Weights of a small class-conditioned image diffusion model: 9700 steps.
Rows from block 2, named by matrix and row number. Rows with one number belong to one channel. Each number is 128 + 32 x the weight over the matrix's rms, rounded and kept within 0 to 255. All counts start at 0. Numbers have three digits each.
# convs0: first 3x3 conv (model.mid.0.convs.0.weight, 192x192x3x3, standardized in use), inputs 180-191, a 3x3 kernel for each
# convs1: second 3x3 conv (model.mid.0.convs.1.weight, 192x192x3x3, standardized in use, transposed), outputs 180-191, a 3x3 kernel for each
convs0.111:101116131130097116090133154150160098159227148180165163109085105115172139112099131106150132164095114141150173118123119182099121102141058152152161142087187111140158092111150181115069129048000220131118169182053158128164112120140109118080097144067093092103169123060132051059139083102112073104077145124105135158125200152191103057
convs0.112:103139140114144113120164148135152124123089113082170150094116074114155152130129121119126146157171116105114100149100136142133095131100147112105089124131133126101099200144133060084085080096182142159120152113082028068102146168112141167160116152134200110177140150135111058171146147152156141158146140173111143119091071136169132128
convs0.113:152127125092084150104128123077106112196137146061136110109120087097165121101132127146123164095126159111162095157130152104094117104177118101098155120140105114104089079103189118163175121150162097057113092120098030029045126146161103100038100130165145102172144157125141126112187096147135095092124065117136117129127164141126123124
convs0.114:131134135083163145131123114162200246150082165096133114087097111121125154114126154094088072109136152124134082164138107169099093151101150106141114112129075172121092255255216255114149158030105158152108123164107095073057145186127141113113132177083205197141206175127119096126141105150180101105149137100138131160141103158165154128
convs0.115:137176125137118078120137156132103119131147100088136128178103099133125119145125097109129158140136140121135123134139101121143121143130144136088126102111091137119104113122141065141127121134121159119108163120114116110163170112115136130177192141194090122148132134131123164144140182157111154143110162159117144123114121103134112085
convs0.116:119041165146101130117133140164145114150102155124130156136096090136116087115097093117126141091149108125105136181133120138133170144108182112131157101132118127135133136143145152104136135122186201123152096088147134145148188084178131137139111115144133127165145105167113099131150130088159127165141186170164165200083137110099122116
convs0.117:098105070109115098081136067149114143140101129116133135140165109119124103096131116142123158144141129157129091123169115094085107111116169089140164122137126114096144087105102099125111169219198051105117120166124069132124162120120147134128157101167098124088071117111122166133148122079113079097126129144106163138139193103122103081
convs0.118:097096086114134053111135129075161159142130156121198138078071166088082140069124142141178115119165157121099108135115155167152134140133140112143103121126168156167132113121137067130114112187129131132179081117164109096102092138095072083059115076157160152157116188129097107143047125152123168155092139108079116161080138117040087091
convs0.119:132149145136176180139163177078124117092091096146145156056100106023053167092146100125151132125115134084137133163110078198103127127187188169133145149111120123147147107076166044089153153130150152098170125120131131117088167156137153139156165155159178165156194168121138086199197181142155136108140161123123147148131073122109126174
convs0.120:130103091121124095137152150139186134130103168123151145173169126188188123203209166118126126170135142145087164180100132140161119153089122142100150186106120138137146122137202148107158150144148109151110152093082141107133135136143114126135133083136123110143087133125170062072110038069068119094158145136089155124126137128105136143
convs0.121:109125106124168073132078086149155118195206145078124149142122149181132171188132131135197205135115160169137113083130149092086139102166150168125188147085135154153134100139101114154119106110129119144134074108136105115121136128174096123145085110154134151161116105112133128115130137176156143101124130144172135174131119185077109137
convs0.122:131156159219192148147158139105092124118128115107110108175126117177106187118130131138144150094129152079108104106112128063087100078089150126115070118128104115147117155164096160156098099080088107134116097102131131147134115152103108175169103094186158136168115095110159143090163183130117176141158136136120110114150107149165118149
convs0.123:139139160119097185115126106167121151125142119110073101142150184134153102129168108135102079096104133143082166143073142133231166132255161123141115151191140109090090135116183083134137113126080116108096077149099052168148120114137137183168105144125156092099108007083077041103128155130134168099123144088152161117130129108108162114
convs0.124:174112129163161105147138207126144103103124184113176187104140120115167148126105120146151131131146114110115141119118100111134112130162105138099114106100163116124082109073075071074163035124128115125160116154152054062112119127108142178117102166089152116119164115099110088209153141149110107154154082167132107100086064119175116186
convs0.125:083137133112117127141124162078093135144149106147174145153149186168179214137143148130146140128184113113172109108139158085120105157095134114173112130142127126138138089117104080092079133119104076136154112091146113119126140106169137119146154133131097156100059145100117106128121130175134100163147143131124096139111129169158155160
convs0.126:143086129149130170157114157138139149171168132132134152138160132104124111134119110130146132095120160097133175093100120112131118122138116119116113123146166129131047109154135033070116113180152136143131134164150101112157134098162156135142141122093149140113134105128123131076183139120128116158146122149122139126126111143135101098
convs0.127:089100147146157124131118164142140145109053115096121081187129060125163104151099160136108108082153118135105107099075065104134096136155139121090106108127104140150136124124158091108163122174153108137165099060164148074151090087120105161095139147086120064158075098072136072142129129144131140105121096103111105160142073113125109102
convs0.128:137125164156147184137130157109089118127134136150133100015099162068142141042203142105030085100102090101104128106074032118130115089142167062118153104123127141191134119116135036078161068091148102104110125085090058094100117152167108122172099143182161108094114076088126082093099120130115124147129122074133108090042011083074077080
convs0.129:090159184121067097107125128069126085088095108079069107145105109112098146120110155116145103105082071124096129116150135101118134183122121114090094131127108092131132128161137148153140124065092097079137121164126156166121172117155095108161122107110156151161225154173159130101124148136162115120138147150150103110147133110156148105
convs0.130:089141089142126089106166091103064111094091111139133125152132146111099186140191175128137112144140134127167129119111102106133150081185128143128112129136130156178131163151145130112150179214208100129143164103131104148104115125146143134106157148164114133142123095143138111117080105104066093108106094084126131120187123075159185105
convs0.131:095154079144105146139151101095151135084153102087169109115133171068127109135109115161139194155185202172127063105114165157128141124124094136093168104123121116091169138095112070149178110119152056080074047097133124092164151168138136177166152139149133079091147142158098130204145127157144091137149188170154142087117165191100148090
convs0.132:180077153144075129145053127139135128125128156132167131156131156149103112190077077144154132139101153151090128093118132101159127142130103143126137186111068112133175112119132151163111100110136097129096141104077126132094079119116113125102060153162146156183131077172128088139167084125144097153162100118104050118079156134128172106
convs0.133:102118085097089111099121115123145074117151145113114083096122104114103166102109148147178074097103135117135139137129139103200114147111135149155129220173151119128111110154116120145126085142122137114097114180116109106073132100100108098148095117130110114114149190069090164110161158061155067056123128082162109111138115083140133153
convs0.134:106132132141108116160144167117136141132127156108123097139132148100120165092109152122112142124127109110134135108125117105096125119118118143139155102149129165114131109155122136110129111080107132127138160157111095069085110158178123159146117158159139165178161175170192135137116119119109094120123151149109155076131110059110099119
convs0.135:044059105085033047121166132132137085159152166110116176143122118075113141129094146127077161133108140132106116133168133124133135143110152105121126131148144140161176108123081118104046109103107217151146169161203093162160139129131147138139143128122133182157082098075142134105079159157133085112098116104138194131106099104098110135
convs0.136:156144129097073093088117126133104093137088115144111107175111152129164174127115140151102162113083100091116125083079075076192037038076115200140126149118110145092129079136116130143109122112153177133117127086090167078090079073171037086158064105106150124143101161164128160150152104085105092111104119140068112133089075130092068134
convs0.137:093114141137111066145138102152106144133186130137123147113157115132137079083163114128157160151160110168135123095119131125092166155145113119117111135110160140165160169136148152127113138111110152177132145147180143089114123118117123141101111121125161142109151158158206142174125156085127114148084101171121109130111112125151130109
convs0.138:102071042139106110152116131135106128105107124125157140142134117165129083113124095150132123104139174143116114100151079071108075112048043147161152133156175127110150132144131160102128170185128173194147119119169105163180079060066077096101075092122133138134145095165146142136119062154135098110130109149185145114202095153161165166
convs0.139:105182136142143144107133120106141091171115104109173109146153147134122166148155122183089131082169141122171143097105115136133088131090093103133112153083104144093104147112100110125121071100137085170147107123134150138107084133128116154147126116137107154133162165127150143180083122114154154114132127084134141091115165145153117106
convs0.140:133169135109134108118136141168148143153131130208104126139112109143132125192120106150124152126135089150135107149145177158167123139088097103148146135096097112092158100098127130120096090124117165141155152131124145183152123103125099098147116133160121105153148117176108105156155154118122156101103134169133116135119141117131142115
convs0.141:056015141075087155149183115092109197195212167153229140073134096070097098080114077108073110148135104073141126080116135125072101119109130119093092152132103103139108097101161077255201112204126253149104127134214132147198094128106094110096135090091148103149105085188156112188100106089146125124096088125118103121133144085095125108
convs0.142:137136123137144145163126114170144128134158138127135131161168114146093101151124131114137146190180143102166135149084122129219111142098067101112125126083160115129135138150160156130153143111164142139115108157175149148145112077082136099065156117107159157149131155161155155172152107130089035153186112141165109111128154128157160136
convs0.143:104148135133121195092135120061091094120090082093127125092140146104145134147128129118137105117080110102147130146136173124060126094148154172084074160119075119074124207140151155132159164128067115150178146082131149153154129109149130207133113115096131147132109110142181174198146177141097135173133168121111143112197133145141157166
convs0.144:127112129139108133087130145121165144168119103175185162150155128177255186079170134119138161145174136150166129126156163089079181122172206088119093166155145129132160152161165162108160099112226153154138190159172213128136137128130140134136141096150132194162209106117181133175125143106176092138173071102140136100093054106101101129
convs0.145:089135127144117117113110126130061051155163091115111072141144115108162105142206190110145119183132110131105132141172140161155170131133087124101146135069143121134086108157177148189189099137157086033057179159112101111079128133153107071167106101173129146164147139173144107091167108124131170087123174179072090068098142160155111046
convs0.146:128111112116069108117057123072127114094126152134196161133105111120088145131106115188103140152111148154142129084123158155121134100141144164133164127120144117158121162140101132143135151152109121102089131142101086105125127084085125133077152113141175181192107149149176210155137104061119130087075104077128097139134123141126148100
convs0.147:109086102120168123087122146175159184182170159193169128141118151148117099179089115131129225133144227160127151069145110058178127124080102102157180145148133155172137154103173135176176144151213059147031107065065117124109057059086122061079126074043128132142161107099122109157128120085157091075122085108113102131134113089128135070
convs0.148:091129122080105138055088125135092114145149132109133120152128131129086105099124164093118131114074091109073117110121124111187184130187153152137120154104135173160116112082112123149122082091162119108167103135110157092135091128088087093084131069113077132134125110116083076094151114137153052104100080089113114082080070115062094102
convs0.149:151187216177141152113171120133144130119109151129128169154106144187149117119155146166154151071128111100130118166158082180126122085152088082124134104112146077130128083143138153163089080093098081159144153156145131102106082141111114114090133128096037118127097145160074157134119078093073061098140117079146137133116136123105110164
convs0.150:075072059063133122120180131146117105133151083146109118152142075133178151152156112112162135156159155132163155103175111180108131090098092096098080120137152112114126143135165127126132101155139115147130089077136111091084126133128132082081114097176191184098153122113157132118116110105120106113136102132108144113109096101119118130
convs0.151:093108139074038052152075067211141170156191175133109207122120169130117117139089140105155079160115137064105123133139161127182125159177158105158148139138153113118166105097125157129170098161119139096166073094139134146088164147126181134069114119134122148117169140109132190126141139115124106133112115080109086101069067135047094115
convs0.152:121118071122064129099114138096128097166133153144150106088085191122101091139166117140121151158144137159174125146091088124162118144152145125088130121075071153101099175135133195160147212128159125119094106148160146122134126161193109153156179163142176152148095160139179171163139060165107071110101027107090111179135122125135130144
convs0.153:187117130172173141116133159143169162180160154168157155093113171077119106124121129180164142190170160170196120042052121116170145104115065159119133168124132173177120090181091154091095084122113175109131083103107119122093093141098117177146109100084138114126144116127164136108163166141173148148185147146126142143141138160146167133
convs0.154:137138108120179078122119101107121145146166238118117166144162116168112132165200127110165132122149126140098131080105161180126144096127078120145109144196174143126098118145106137138164067087166079130100101080112117126134078085098061141031098111077101108086152120185088154118115107147125101170147066129076115105105138148156089140
convs0.155:107069082066125098095101118107136106105163131128154126102131126151116192119145107158133138133141148157117088126117157125142120125117136151143091107119099159132133116093151123097089137121145193145127214140110155121137124120126143152131120175135151163164140114108076056076094120128068139121121182178121126132117143186157180177
convs0.156:113119119114127167137078109111151120141129137120118128128100125129095102089114098139158122128139096176149133170131141127106187165136132132095153162129167148178124156146063121145102147109100130112066195173124128124084113151199132200206119131125148146095170079134142091048162144149117135163158127132139142131084156129121096069
convs0.157:144163155135168149174144124109122120128107157132127181117133149117128143123153147134118128155153114125129135130120161086136112116147101117108138130146130140082094167133119166126094151115129197130115128141122118116130119150118191142100140155153153130102116117117129122137151156133130145151169131129132113101158139145122120138
convs0.158:087111142122122117098112139171115124116121145106108165163157132214146195167148131124102080100102110116131102138158136139176097072128090135080108114101139114110146152051063150150060109144114101115115123085144105116123123141145123188174074122122155074063100110147121096113100060084113142106092093088090048114113126139187096140
convs0.159:148147178149141094125120092117110040156138128131133138129136177067092153115119125156083136106132108139106140140094124097141152097162135114182107124117129053133164088153147110143163123156105139159162109136149094110105100105155159133093151143130065151129162128153115125095110151128106111118176109110139199134149125151133151114
convs0.160:117126125138131148105138154108085125110118146117130088108102148095146140143095144133107125124163088124094131151148131134146133128095128112145141079142118111090113087168126121100133091115129116159101116096137104075112136169129162135142114111136092145157102085099133127144103138138077096136183083145095157138155094143183110149
convs0.161:069082127092069071074152123108121136114106128095073108085048123101104058171053068112093073142128067127113108059110077143123075154126078128082113124088107059126114145142103163102142180096108107070087113093122136125121088092124129126134125118165145108096184148125159104076165147116103118121129154127145147184123209174110142112
convs0.162:126105138148160114085106120113103114135139085118083113106128110163082125110099125088116133089152126128121146149134114153113156168129147137135121131111155165109119142113112158128168142081125130110127130093102149110081124125095093129177126076116132131058127082115153089104149103098112096099099154150100150141159129135115123108
convs0.163:117135168120162101141152166105114091173131096152176178105157156147141134109133143174131164170167137143152142096152126176100154107139145123118109158160132137144182157166094149199085153210077169116105149110120147107176151166112147149110146125124151158119134140080165146114097121093141133124130139150100119100129110058126129110
convs0.164:169120156093151171136202127132101124098072100125173139161110130161119124098143060128138146099141122134144100140142102131128161141179097140125156155144117134148135059106081077133163132181127120180109090054082120047092156148129185192194141133152094131074136150103066127097119144175069126178106111091144087126132120106110183119
convs0.165:110065067104102132143133111179170164182167085126166099097115178099140121128097127112156118120125108086100123177127136130113067157165133137114140097132132164119095100120110113139077144069130133112155159120129190149113154109120125122138121138142142135088151122167135133121136125096133131061179083113164127130141150140137114120
convs0.166:193165131127112127157096129101161211136104118129143129148140196116082104147104126150126152110133165159133137169133140146130152183144152139148151079118138127162121135133098130075127104139140099128159138111145104112098112096121136103095149143096074119132124121138074113146103135097194119136071158154115117099162098145142115082
convs0.167:089083116122124106089092103147114084177153110105136089142118120102111118119154132100136131116138094167109144128125109115147118176096167117138139130143187129122133089084108152134118198117128160167117129168113106141095155092116056077125097124098141139127094125105156133161140133173127129151125158158116089157104139129066119160
convs0.168:102164093105094107121094139136150115104111094151145050124142145075096129150109107165115128151129151118163118113142108156141140081160136125139149084121115096080085145101109113118116142155159102146154168124181103153125096108118108104134127132094104093135133105144098130155177161143173157111126121114130123098084122121121057119
convs0.169:118172152141109164139152128064181154100059137126194153096137188136118163112062157134137131201116151151135134151168128148167125146125142105141101139133085177156123201153110174075095085078164135177141194172132195181140126078112157098129148099158168147147117172135155106117178200149149156121136119104154172122134195148113138120
convs0.170:186138157222147136198163138115110119143163108144148104095084136132081077104149089162126109084128086167166133136136145133101139099097076109112157127096118116103154123162152129200163182141088124127187116134141104127168175133114149058126118088103193136166120113149168177207152135098100121165156101099114095082099129054115141123
convs0.171:099156113135068138177120108148160111067023113215179174167093147172099144098085119107142147123155162173130123141104108110149088105135150119138125067111150112156131136190111200105085082062049017043107122138130126118147168138153107103158154144097105096102189178151076114128055119117141161121124086178081144043141134078129120124
convs1.111:137092147139109114134138124220144166108073060122107133086124102156119085145146075176107120118223066139107112144178179160175117187181131058109215072133192161162199155168087199098075137129056228238227095175140073093157082155177110091100156154147104076175129103104190130079109110175254090155240228150161176165150105132124120082
convs1.112:118155109094150121096098097125127144122011073113109128086135085109126124122150103073114173107149149148139085112121136144124145135143132117116102148181126148153084183149087159130102131116126100108077169134115114122090151139082100138143090155128150118110112161096138095128133105124096130174115138077135155115109037123117103143
convs1.113:097127145128075105134115118161110090165185164148162190137129128163141146113106155141151169117098103097164121093128083113133120156097115164147149152152183174118134111102109060073111061104102164113104146078136112072141086078155070129174096127129124084124093100062133097116144117119149164148115114135137162195092109150155104173
convs1.114:157127141122092128123086074175088141214138107126082062104166135136130132090133149105155092094165089140123145098136141147134106113165141140181152150190118134126135194088141132121208123136125104156139121191170162167172156135114153187160091070107156140135121098091143120129092074109117082103180113169165099163159166144168126094
convs1.115:127112160166071110143097151103115129134116164138100125166172183156174139090097103134144100105138163115151132116140146124145069124157162108139157162113130132180148141146143131131130146146148127130110127111148120139122110185089115107134101136120096134083115134085111117135140125119139121101157137135124124117160144141091129104
convs1.116:102134118127118125131080129115135094095130100176166126119165132130086139127154142180127134112151112144146174111159109111144121183122049115118151124171170149098144143122149118122143136120165073094081136138094085115062152077167162114139167128142105142135137134152125113120147076130131167132094146146114107136126139109107120157
convs1.117:098121135159158119136136103151153126091137101171115143115151136083106099126128136148139126089077099115139111090156139119112116120118140158165159196179138135145105146080157097090176136088141084114130134146134091143154179115115168069042207134142166098130143147149168120143162170136096128170052052182186160201154167143125107140
convs1.118:140137162118184135113149165112125156092120149126071136160145138128157161170189147097170157114164080106169189134122127101071109135149135093167134103085138163147151078087082092091082120142111097083111176136099151091128105102114095100113090136106138168139145147169112147119098143170099122187092092139184156113179173142136113093
convs1.119:152090136142094118105128123153175170124084188052082133188182153159130163156121165166115113177146140184131157157145157114152162086138195108133125145107120149163110081141090126121137102139114103125132153155135189168152145168055151091146093071126117155117103117109203155115139155120089136105122141071105102095090130142161060075
convs1.120:105136141132093110121143127069041083126104085065074077112096010116080065086071066151160101161200082135122088121112228142170171135134121135155113142050085127123117125159103148181135113087100123106108169112149152138121142112145127167155142143155068141088129113116140125117131111137124101115125147150120158177140209174160139141
convs1.121:087106093133129064113134113095130213112130185146083129083122099108153132165160135133057087160114112129116111165079133180167140101111102160138144153128092151167126153191150182185162178192178098136112120132146125173124167112153142070123160136104171102131111135113145132120090128117157139185130152074094125139075159116083172139
convs1.122:125110086130148130142129142112127141105154132100120115120120132115150141168151177082085127067169120124112128086115089106086165113075086157187107182153095101123139118120181138141110144158113124108159140151149147147125120121088106166149121088115121137143122150125153137165147099147162112165160124170106112100082085091120072086
convs1.123:164184112155141111153120124158102120201117185161169139179168167164095183144176144149143126127129103135134136143146112101101129128097109106247117114181198157114139142130137142173176145149135096081086099071086130148076117103119125118136138118151147199147139193145169141094173178158156255152148128150127172119159188165163129181
convs1.124:098148149129135146149095161089116116169081088152100120111067233101136132122103141095116122061148090104086149140093147125087147135153145109147127121159105134132140150109125160089142150123130165124160141139138130109123116160121144142097082133147129170106188102078099132108018031123115070112120096102126119088155124099142134077
convs1.125:117116140106140138143111132085142168154176190174163186160101128140108125075122085114120124084083099096113145102080126121116104089118071155107118138148094123122110145189189145224117191148124120126128073081067128136088125073135092098165111170192073117151114127098137131140114098141175184171152164107145113174135120120174128145
convs1.126:147100163120100149180112087125186143140133120150100111129138104115115055175140111172106100149142136119117060111143134130138138105115117117112160112147142086151095112136103124141130120075132194111159178155123140136144131157150117146126157163144099099109149103150093153145125121070069097118049110086108097112117133081178087119
convs1.127:163159145124135072130159148154164086133172134107183141133097123173103177108109137129110130091073110100115130106114161087099130122100120148121154129147191102097150151110111167186101174114102155153161077043101071073137156115148121158186149194158160109166134134159077144139136171131130168149130113099048130114066144107089117081
convs1.128:095102184128108126100134114138135164116114074079145139123153110088156112171148124094108133109103158116123148115162114121158146129181159117086185157177153140200101101101081161166070192145019158112178151131109154103112125129189075179199115190178069120171105130116125109127099143111093127166115049106104129068118117139088077154
convs1.129:077101132139136185113150099124113148170132147115104121075091129117156114146085080092116066107034052079101111184153140146064177147192138193185143151169143163124159111166137147181142128077093186214166207216191182160196185127149124162163131155146149130098152126113164115151117138118154184130060070122141119127141105098129134067
convs1.130:123101111089112112120132139120145116197204159116186121115131149134145139166106138081093124115140124090161080114122097096110154127127135082086099129119123081123154127177173110118194117116165148147130138132118156141114153125119117083127081148094130166134146130148133156071124049116148139111128126118133135144141089079114149092
convs1.131:100099077158147120137138102150085164071116080064144075153128160157126158135160134123173143118104113188179113144136148188193135107218137114121129119157104148153152137126171112109128093085093120154116137106125135140145152106149129151152085101190138126088110140144140086145078047091119162158085094173107123120116084090113089095
convs1.132:111124128138113106113145123087144090005082086057144122143121141165122116151104149079177106127102120100063124111136087153148094127153073088078121118090169090108094255134139118064159150113123126156117168095040093024068142110098055080074083122106173137186142156173134157125142106100141112111174160072141088116164129150190128193
convs1.133:137105139119150153114083168117121062113150088162194118106108108124130113113120135139142158168178185171183116123170162132127122154139123124109125116097160095126143160116115166073146160087171100109139143127086111143154118115100125126087091116107130181074142096177112153139073151142137084155172089099128147087055183109108087097
convs1.134:122142085137107149134082132178192161132118123116120132117143115137083161073082167131163136176098147053125179136145165120151111148132115110137128158119151090145100123129133138098126104156165143115185140125108094104126091160084129126115108094086139139146108143154158153124150121179124123175144138178182190166168161159128101127
convs1.135:130126095098130135090174136133196157148139147143135109102137126099092084091055108173177189209207220167166156172135102130164128163192145057103143093144106056103082154133134078099146113131109149139154187118147148161114122144146140094095066084091138135124151138183130146131124168162087117141081053053166135168133192146167146171
convs1.136:098113145118142097150169131129129130159072132102185112147159121135148120150110152116118094109108082155109065113107120128097129147088139139134158142084208112180151132122128169089113130136111173087108122072114143107110177107128135125119149139139100130153188164116118104085085121113183189175117133118135122120102128131126119079
convs1.137:111155120139176111135139143152134142097118149175142126164145162150140132148138149086115131145160181134147117110116137102106138159072096128148132139109157159182134167132126162100152101163174099104120111104074124129126084101112081100167115113111118137142109109124114193143142137176114101146153117138141134120126143196165113152
convs1.138:096103129135115128123154133129114086186141136121152086158161101164129111064104123089123093162121152173181128076116163095176121129119148119126156099147136123112113211154105139106080140156103150132156162100094090166158142150125099081128115099029145156099124109122128116107110097138061167090100111142147091120117109068151083112
convs1.139:128144126140123086140106145140169122164158160164117170129145145159170138143144109105139107141107091127159120112168112097088121115108125136115135135155143160143157140145165139134148152159166119094125139105177125119099143152142107152133099139117112111173121117110118151137127154124141134118137140125180148146195117151138154162
convs1.140:138156110160136139148102125116174120165137165172141156142150138127118106151153125103127111119095078145113114113129103135162118101125118143124088104188135110117135160151132127136142140129167124142166116082119156135100141193094126105142128057099117159096139152117112146112119148108163143167093120143133121143092146119129119103
convs1.141:116119118157115140126143138044233208137183086142115126127081112085145165126164162158127066116147011114216089084055104105161113100138154108119080080128091167074135175156054196142172169128091162178116103121097102155194081104136096038056077001085178128107178136131182110138131111153225058088195109105190143169118125128100096032
convs1.142:102082162143097109107079129055084103063135141069070056092148138162104123154118131111150079118189083119116133140153209175143166167161163107110103084139095135123139126143108102027047109060085167143159201175155117153131139150111122225200139158180139139128102126062086077103143133139200113126133149112167165115097142110113111171
convs1.143:163115118118139115118086117181103145133118141171174131137131162112152138037100114178120082152136164095113121164126164119182108123140151159125133126140135140121154142165148181097099144157151114162121121173123205141159140020109099127145126152116187163176157147101079142148145153152150234156134124214129108150138063088169102134
convs1.144:096153131099146093120083175254057170109122079111167118133157136150168092097172142105131170129085124143132136124099121121077070106117128144082152134122163169146188096111116147153112086111086098192069128146156147179134181054091009137107066143078143122087153126108145123104168086132144165146129121118055082165092091088093134138
convs1.145:096155145104160119105158124194175103210117130220174192139137151147152143083144125116145160125090159179143118088106126203118150103128113100091127130142147135094069168074095124069098134137109119113177092146140121059065138094144129125113136105159147112130134061074162150147138106107159131143056108126086081097114115103147118209
convs1.146:140139139128123115142129184169126132138137146161134118083139125168148133175158128101144141091080111092168093103143104129110119088127120105140127147175119142137103135106145122135123168154125148091104112161153097078092114072102162137098137118143177128108118133125116101156183181168155166171171165104108144133097141137143107068
convs1.147:128082137117129151172149132100120158102033124156121143166176145128176146123134156100170152137175140119097114090117119136099175101155183114148049163116157154181113207210073144065044090133078109171167078143070100038077103113082149041048128113085149135116182104055127115111131183127149130115118155139169167149133173121115103107
convs1.148:125119126074071145186115153097122121122084072171184136133144108153153149151171157140088150112107051094108090139163119077159118066138135119130081117116130123139116192158146134146114175158131118084133133076116099108124169144151095150136109088109145137115127100149153081067144185176147146152093070112139165145097124134131153172
convs1.149:102149176190146170167114150129097179134094104147144100166140100202194115150161110186101106151174073093118134128152126113105147140078114114122197156131133141124104082115092032111093120100127131093143197129159178200148146093150132099178171163112162170104083124144125102120147142138126102105164173202130097113148134044133072116
convs1.150:127086139108126110145100110129196180162149137138141117142152100095170135130156138151124089122114095127155122171114089160085140059082107096119130141099125135129162126131152129147159145157187144121138082097121136125131186128104123126093123097104119098109131091147111095125171145133131128147116125190156178192152129113105129164
convs1.151:098122130119146111161124124085110123123167186183152150116134119115108174109157208137177138160163117130149168116137132070097163113108108103087142146100154147107159111103080077133104144116101127173155122168093120143167124146171158112135115108139140149124142130134095155148160137146127090101138130156106154167114167123110172175
convs1.152:129130087116134110138120155132122181102086134144083102135134161096131142110118192134084107172124118077047069100121133107090093113127138124128097124145176133148160153129101090097155126160153098122127070128094086128142143110126133167154156156155137130137161116149135127139099119095110087092139134111162134149137101126145126097
convs1.153:147107142163138134097116143063029066123068123151166160090147144107121176114134187135122113146140103085115111129145111111167154114128145111067109077207122152128126075073125069159189103132122127090093147103079167138147195133166157181193168122149133092154136123165108115081110128093136157152076090128105054107067125133118080113
convs1.154:130096173099142137116166093102184151035142090128116166122118187132118135134168176172167138108156109167088133126104179147089222123154209078119096110152149124144145131109135127148084112115123129152097174167189121116101061166067094077087161133164145139090081142076128073116081141108139224170096205186127135124157208208159134133
convs1.155:118101115138116111122128147135154156121106106130141153086115097171097126154088081077145144176135118124157150149161196142132155139146146120135150130082086103120084144168175110114088125137118133127156149195222133173182091125128097100127119136148162093138118130110134137132127119114098058060109076141118154150141128126154110070
convs1.156:191164103130102153129122122139180138158121128106122172163106110074132149108116108141088117115067151148121130156134174130104117161073159134147157136135139126131128148133123122114120110098106158125145149112132122140080184117138195142161179192173167119163101115124143089135139130104135134115164164127097134129063114159139132151
convs1.157:130091129119152136122173121131127162106123173134114107117161163131144142096162111119117118080106136104132152150159102108121121165081122145146146078124129112117158151141130150166155135159166101132123133122095104134128132152114129136130122132142136119149127113133131158120131136145147127101151149117122134165112151116091112144
convs1.158:100073082161114148152153127155097125086117094087109128167155147115101212129105134153209193187169135139156155137096130116129104075144115169110100111092148073125072130085131102099186084118121104153131094094098067117075059095116070102089070085105081140109178131174138121138158130079200177115134115109130107150147163199088111149
convs1.159:138142168163191155133160144154135182194204170136115208103172104175140071156062117134118129148112133106134141149132122122141159094131133151182137148168132146170106101138149145115131117133144161129148097176161092128161069121125102097119130142106098129129095107137088136120144080141121099084106147134156164168139154129154104174
convs1.160:155118100109097167123135153092115123122129086148147115142144066112088111118139123138127128128130088119131136133156140119080155114135170126117116175176105154110129126155134141144186145148175129115132140080116107136146113135128154105124106097101085123116102136088140144125144111158161118137168180179133150134134157159154157134
convs1.161:102100119155121074104096117120149155137135094094090114178145143152152129167121091083065125108153145140129090128145124114131146120135136130131149165158171124168167161209095189118095151066088125095142142137159121141128162116163169134154087118128181118122165127120181099103125097071132094102109086162111080136179107093132115078
convs1.162:170145134157137129126136188107144154124133128118145079125143117114152138148105089135100126171149135095122104121121068121102121107114096117120148156135130156147103118136106110105118153134114114150138114089126133105084116095125123144120133142115137084154139097100145143165138148159136159177090093101128134105108121155132093133
convs1.163:118098134114172109105162134065137183066121100151159085117115141118133088125156112140127084120154175096162141131089115162134123135141161109136164111170123113107103091126114137150127123134127140166109139128116143072081087114096025101129072125116116154175082101165103117134141125127206152133165119114134135153131100130123166121
convs1.164:107162135151080166163114108219174130156125113120113085099155160136159149105101124092055048095185124089108053121160147160144156113107120124124172158103137067136127091082164101103205117133123115111137114166132166211121211195135192139117130159126120074118105109144153120120206107115150028101143103132140150141152182083118113112
convs1.165:139122120154117129192138135105120157155169114133192114147129116142150162106171079109152162104158173145111144102084086122134146161149129189127139073094148130115173172134124111097077168126142171149157162134150102111080092117073123116138105133127095150136145159156153107123140149151141186171157138206125170155096176131155151155
convs1.166:110093154121177133156122077117120154143149134122153126142108155149133153110147118087114151115129147123106105106127106141113151091125133148177152180173126146114157121180173127164090179120103104093108095102109106116113126113115061141136096118125111151089106122103144099155170117103125134143121122099095127119108161190140115134
convs1.167:073084126115083105120149170154181156142110128170176126136112152131137118125167140140141097093118127122114100165109113134084133064194147130111118110114081101114151167111109178064084184171160105177163138106121159145118134192178153126185134108157094111140130100161155116112145100123105135154067085085132181112132124156149148182
convs1.168:147181088086096116124128159153151139151126124136104109159174125128127157113164146137128118127136127129100129147074142131124117094157139131136132163122136127124086145150157129165140147155155167131118121137110129131129106142138128160098114101163135145100112145131086140148136137120187139136098142115126098164142142130130112160
convs1.169:133101113122124120098141114120086148147171111033146091149135122092090119073082061133223229112162152107142061169143133182208108149163154117095086108050010134086095210073046087040102106169055167238236079115101160142141197179158133139170084067191153132140140119097101103082135170196071093201068036127140116098173169171094141144
convs1.170:157098145147195131127130130102098079137193128124127135076117139155142135108153149109156119106154130136141177107127112116116128163110188141119117150074134131114141136162142140120153141150194106097127108061019091081074087090105140141160092078138070072123150160115127185147130157111130157158114120144152156132180169169128105168
convs1.171:120137109126128167144104105193105125151119104142142145082132140101102120131175154168125143240139133161161179097139116122107160077104104105055078170198120084193196165162139150124137145061029125130169166094127143115132115094124079172099128094116117097208126168129144138159092092144173141106162166134148131110140204191182117054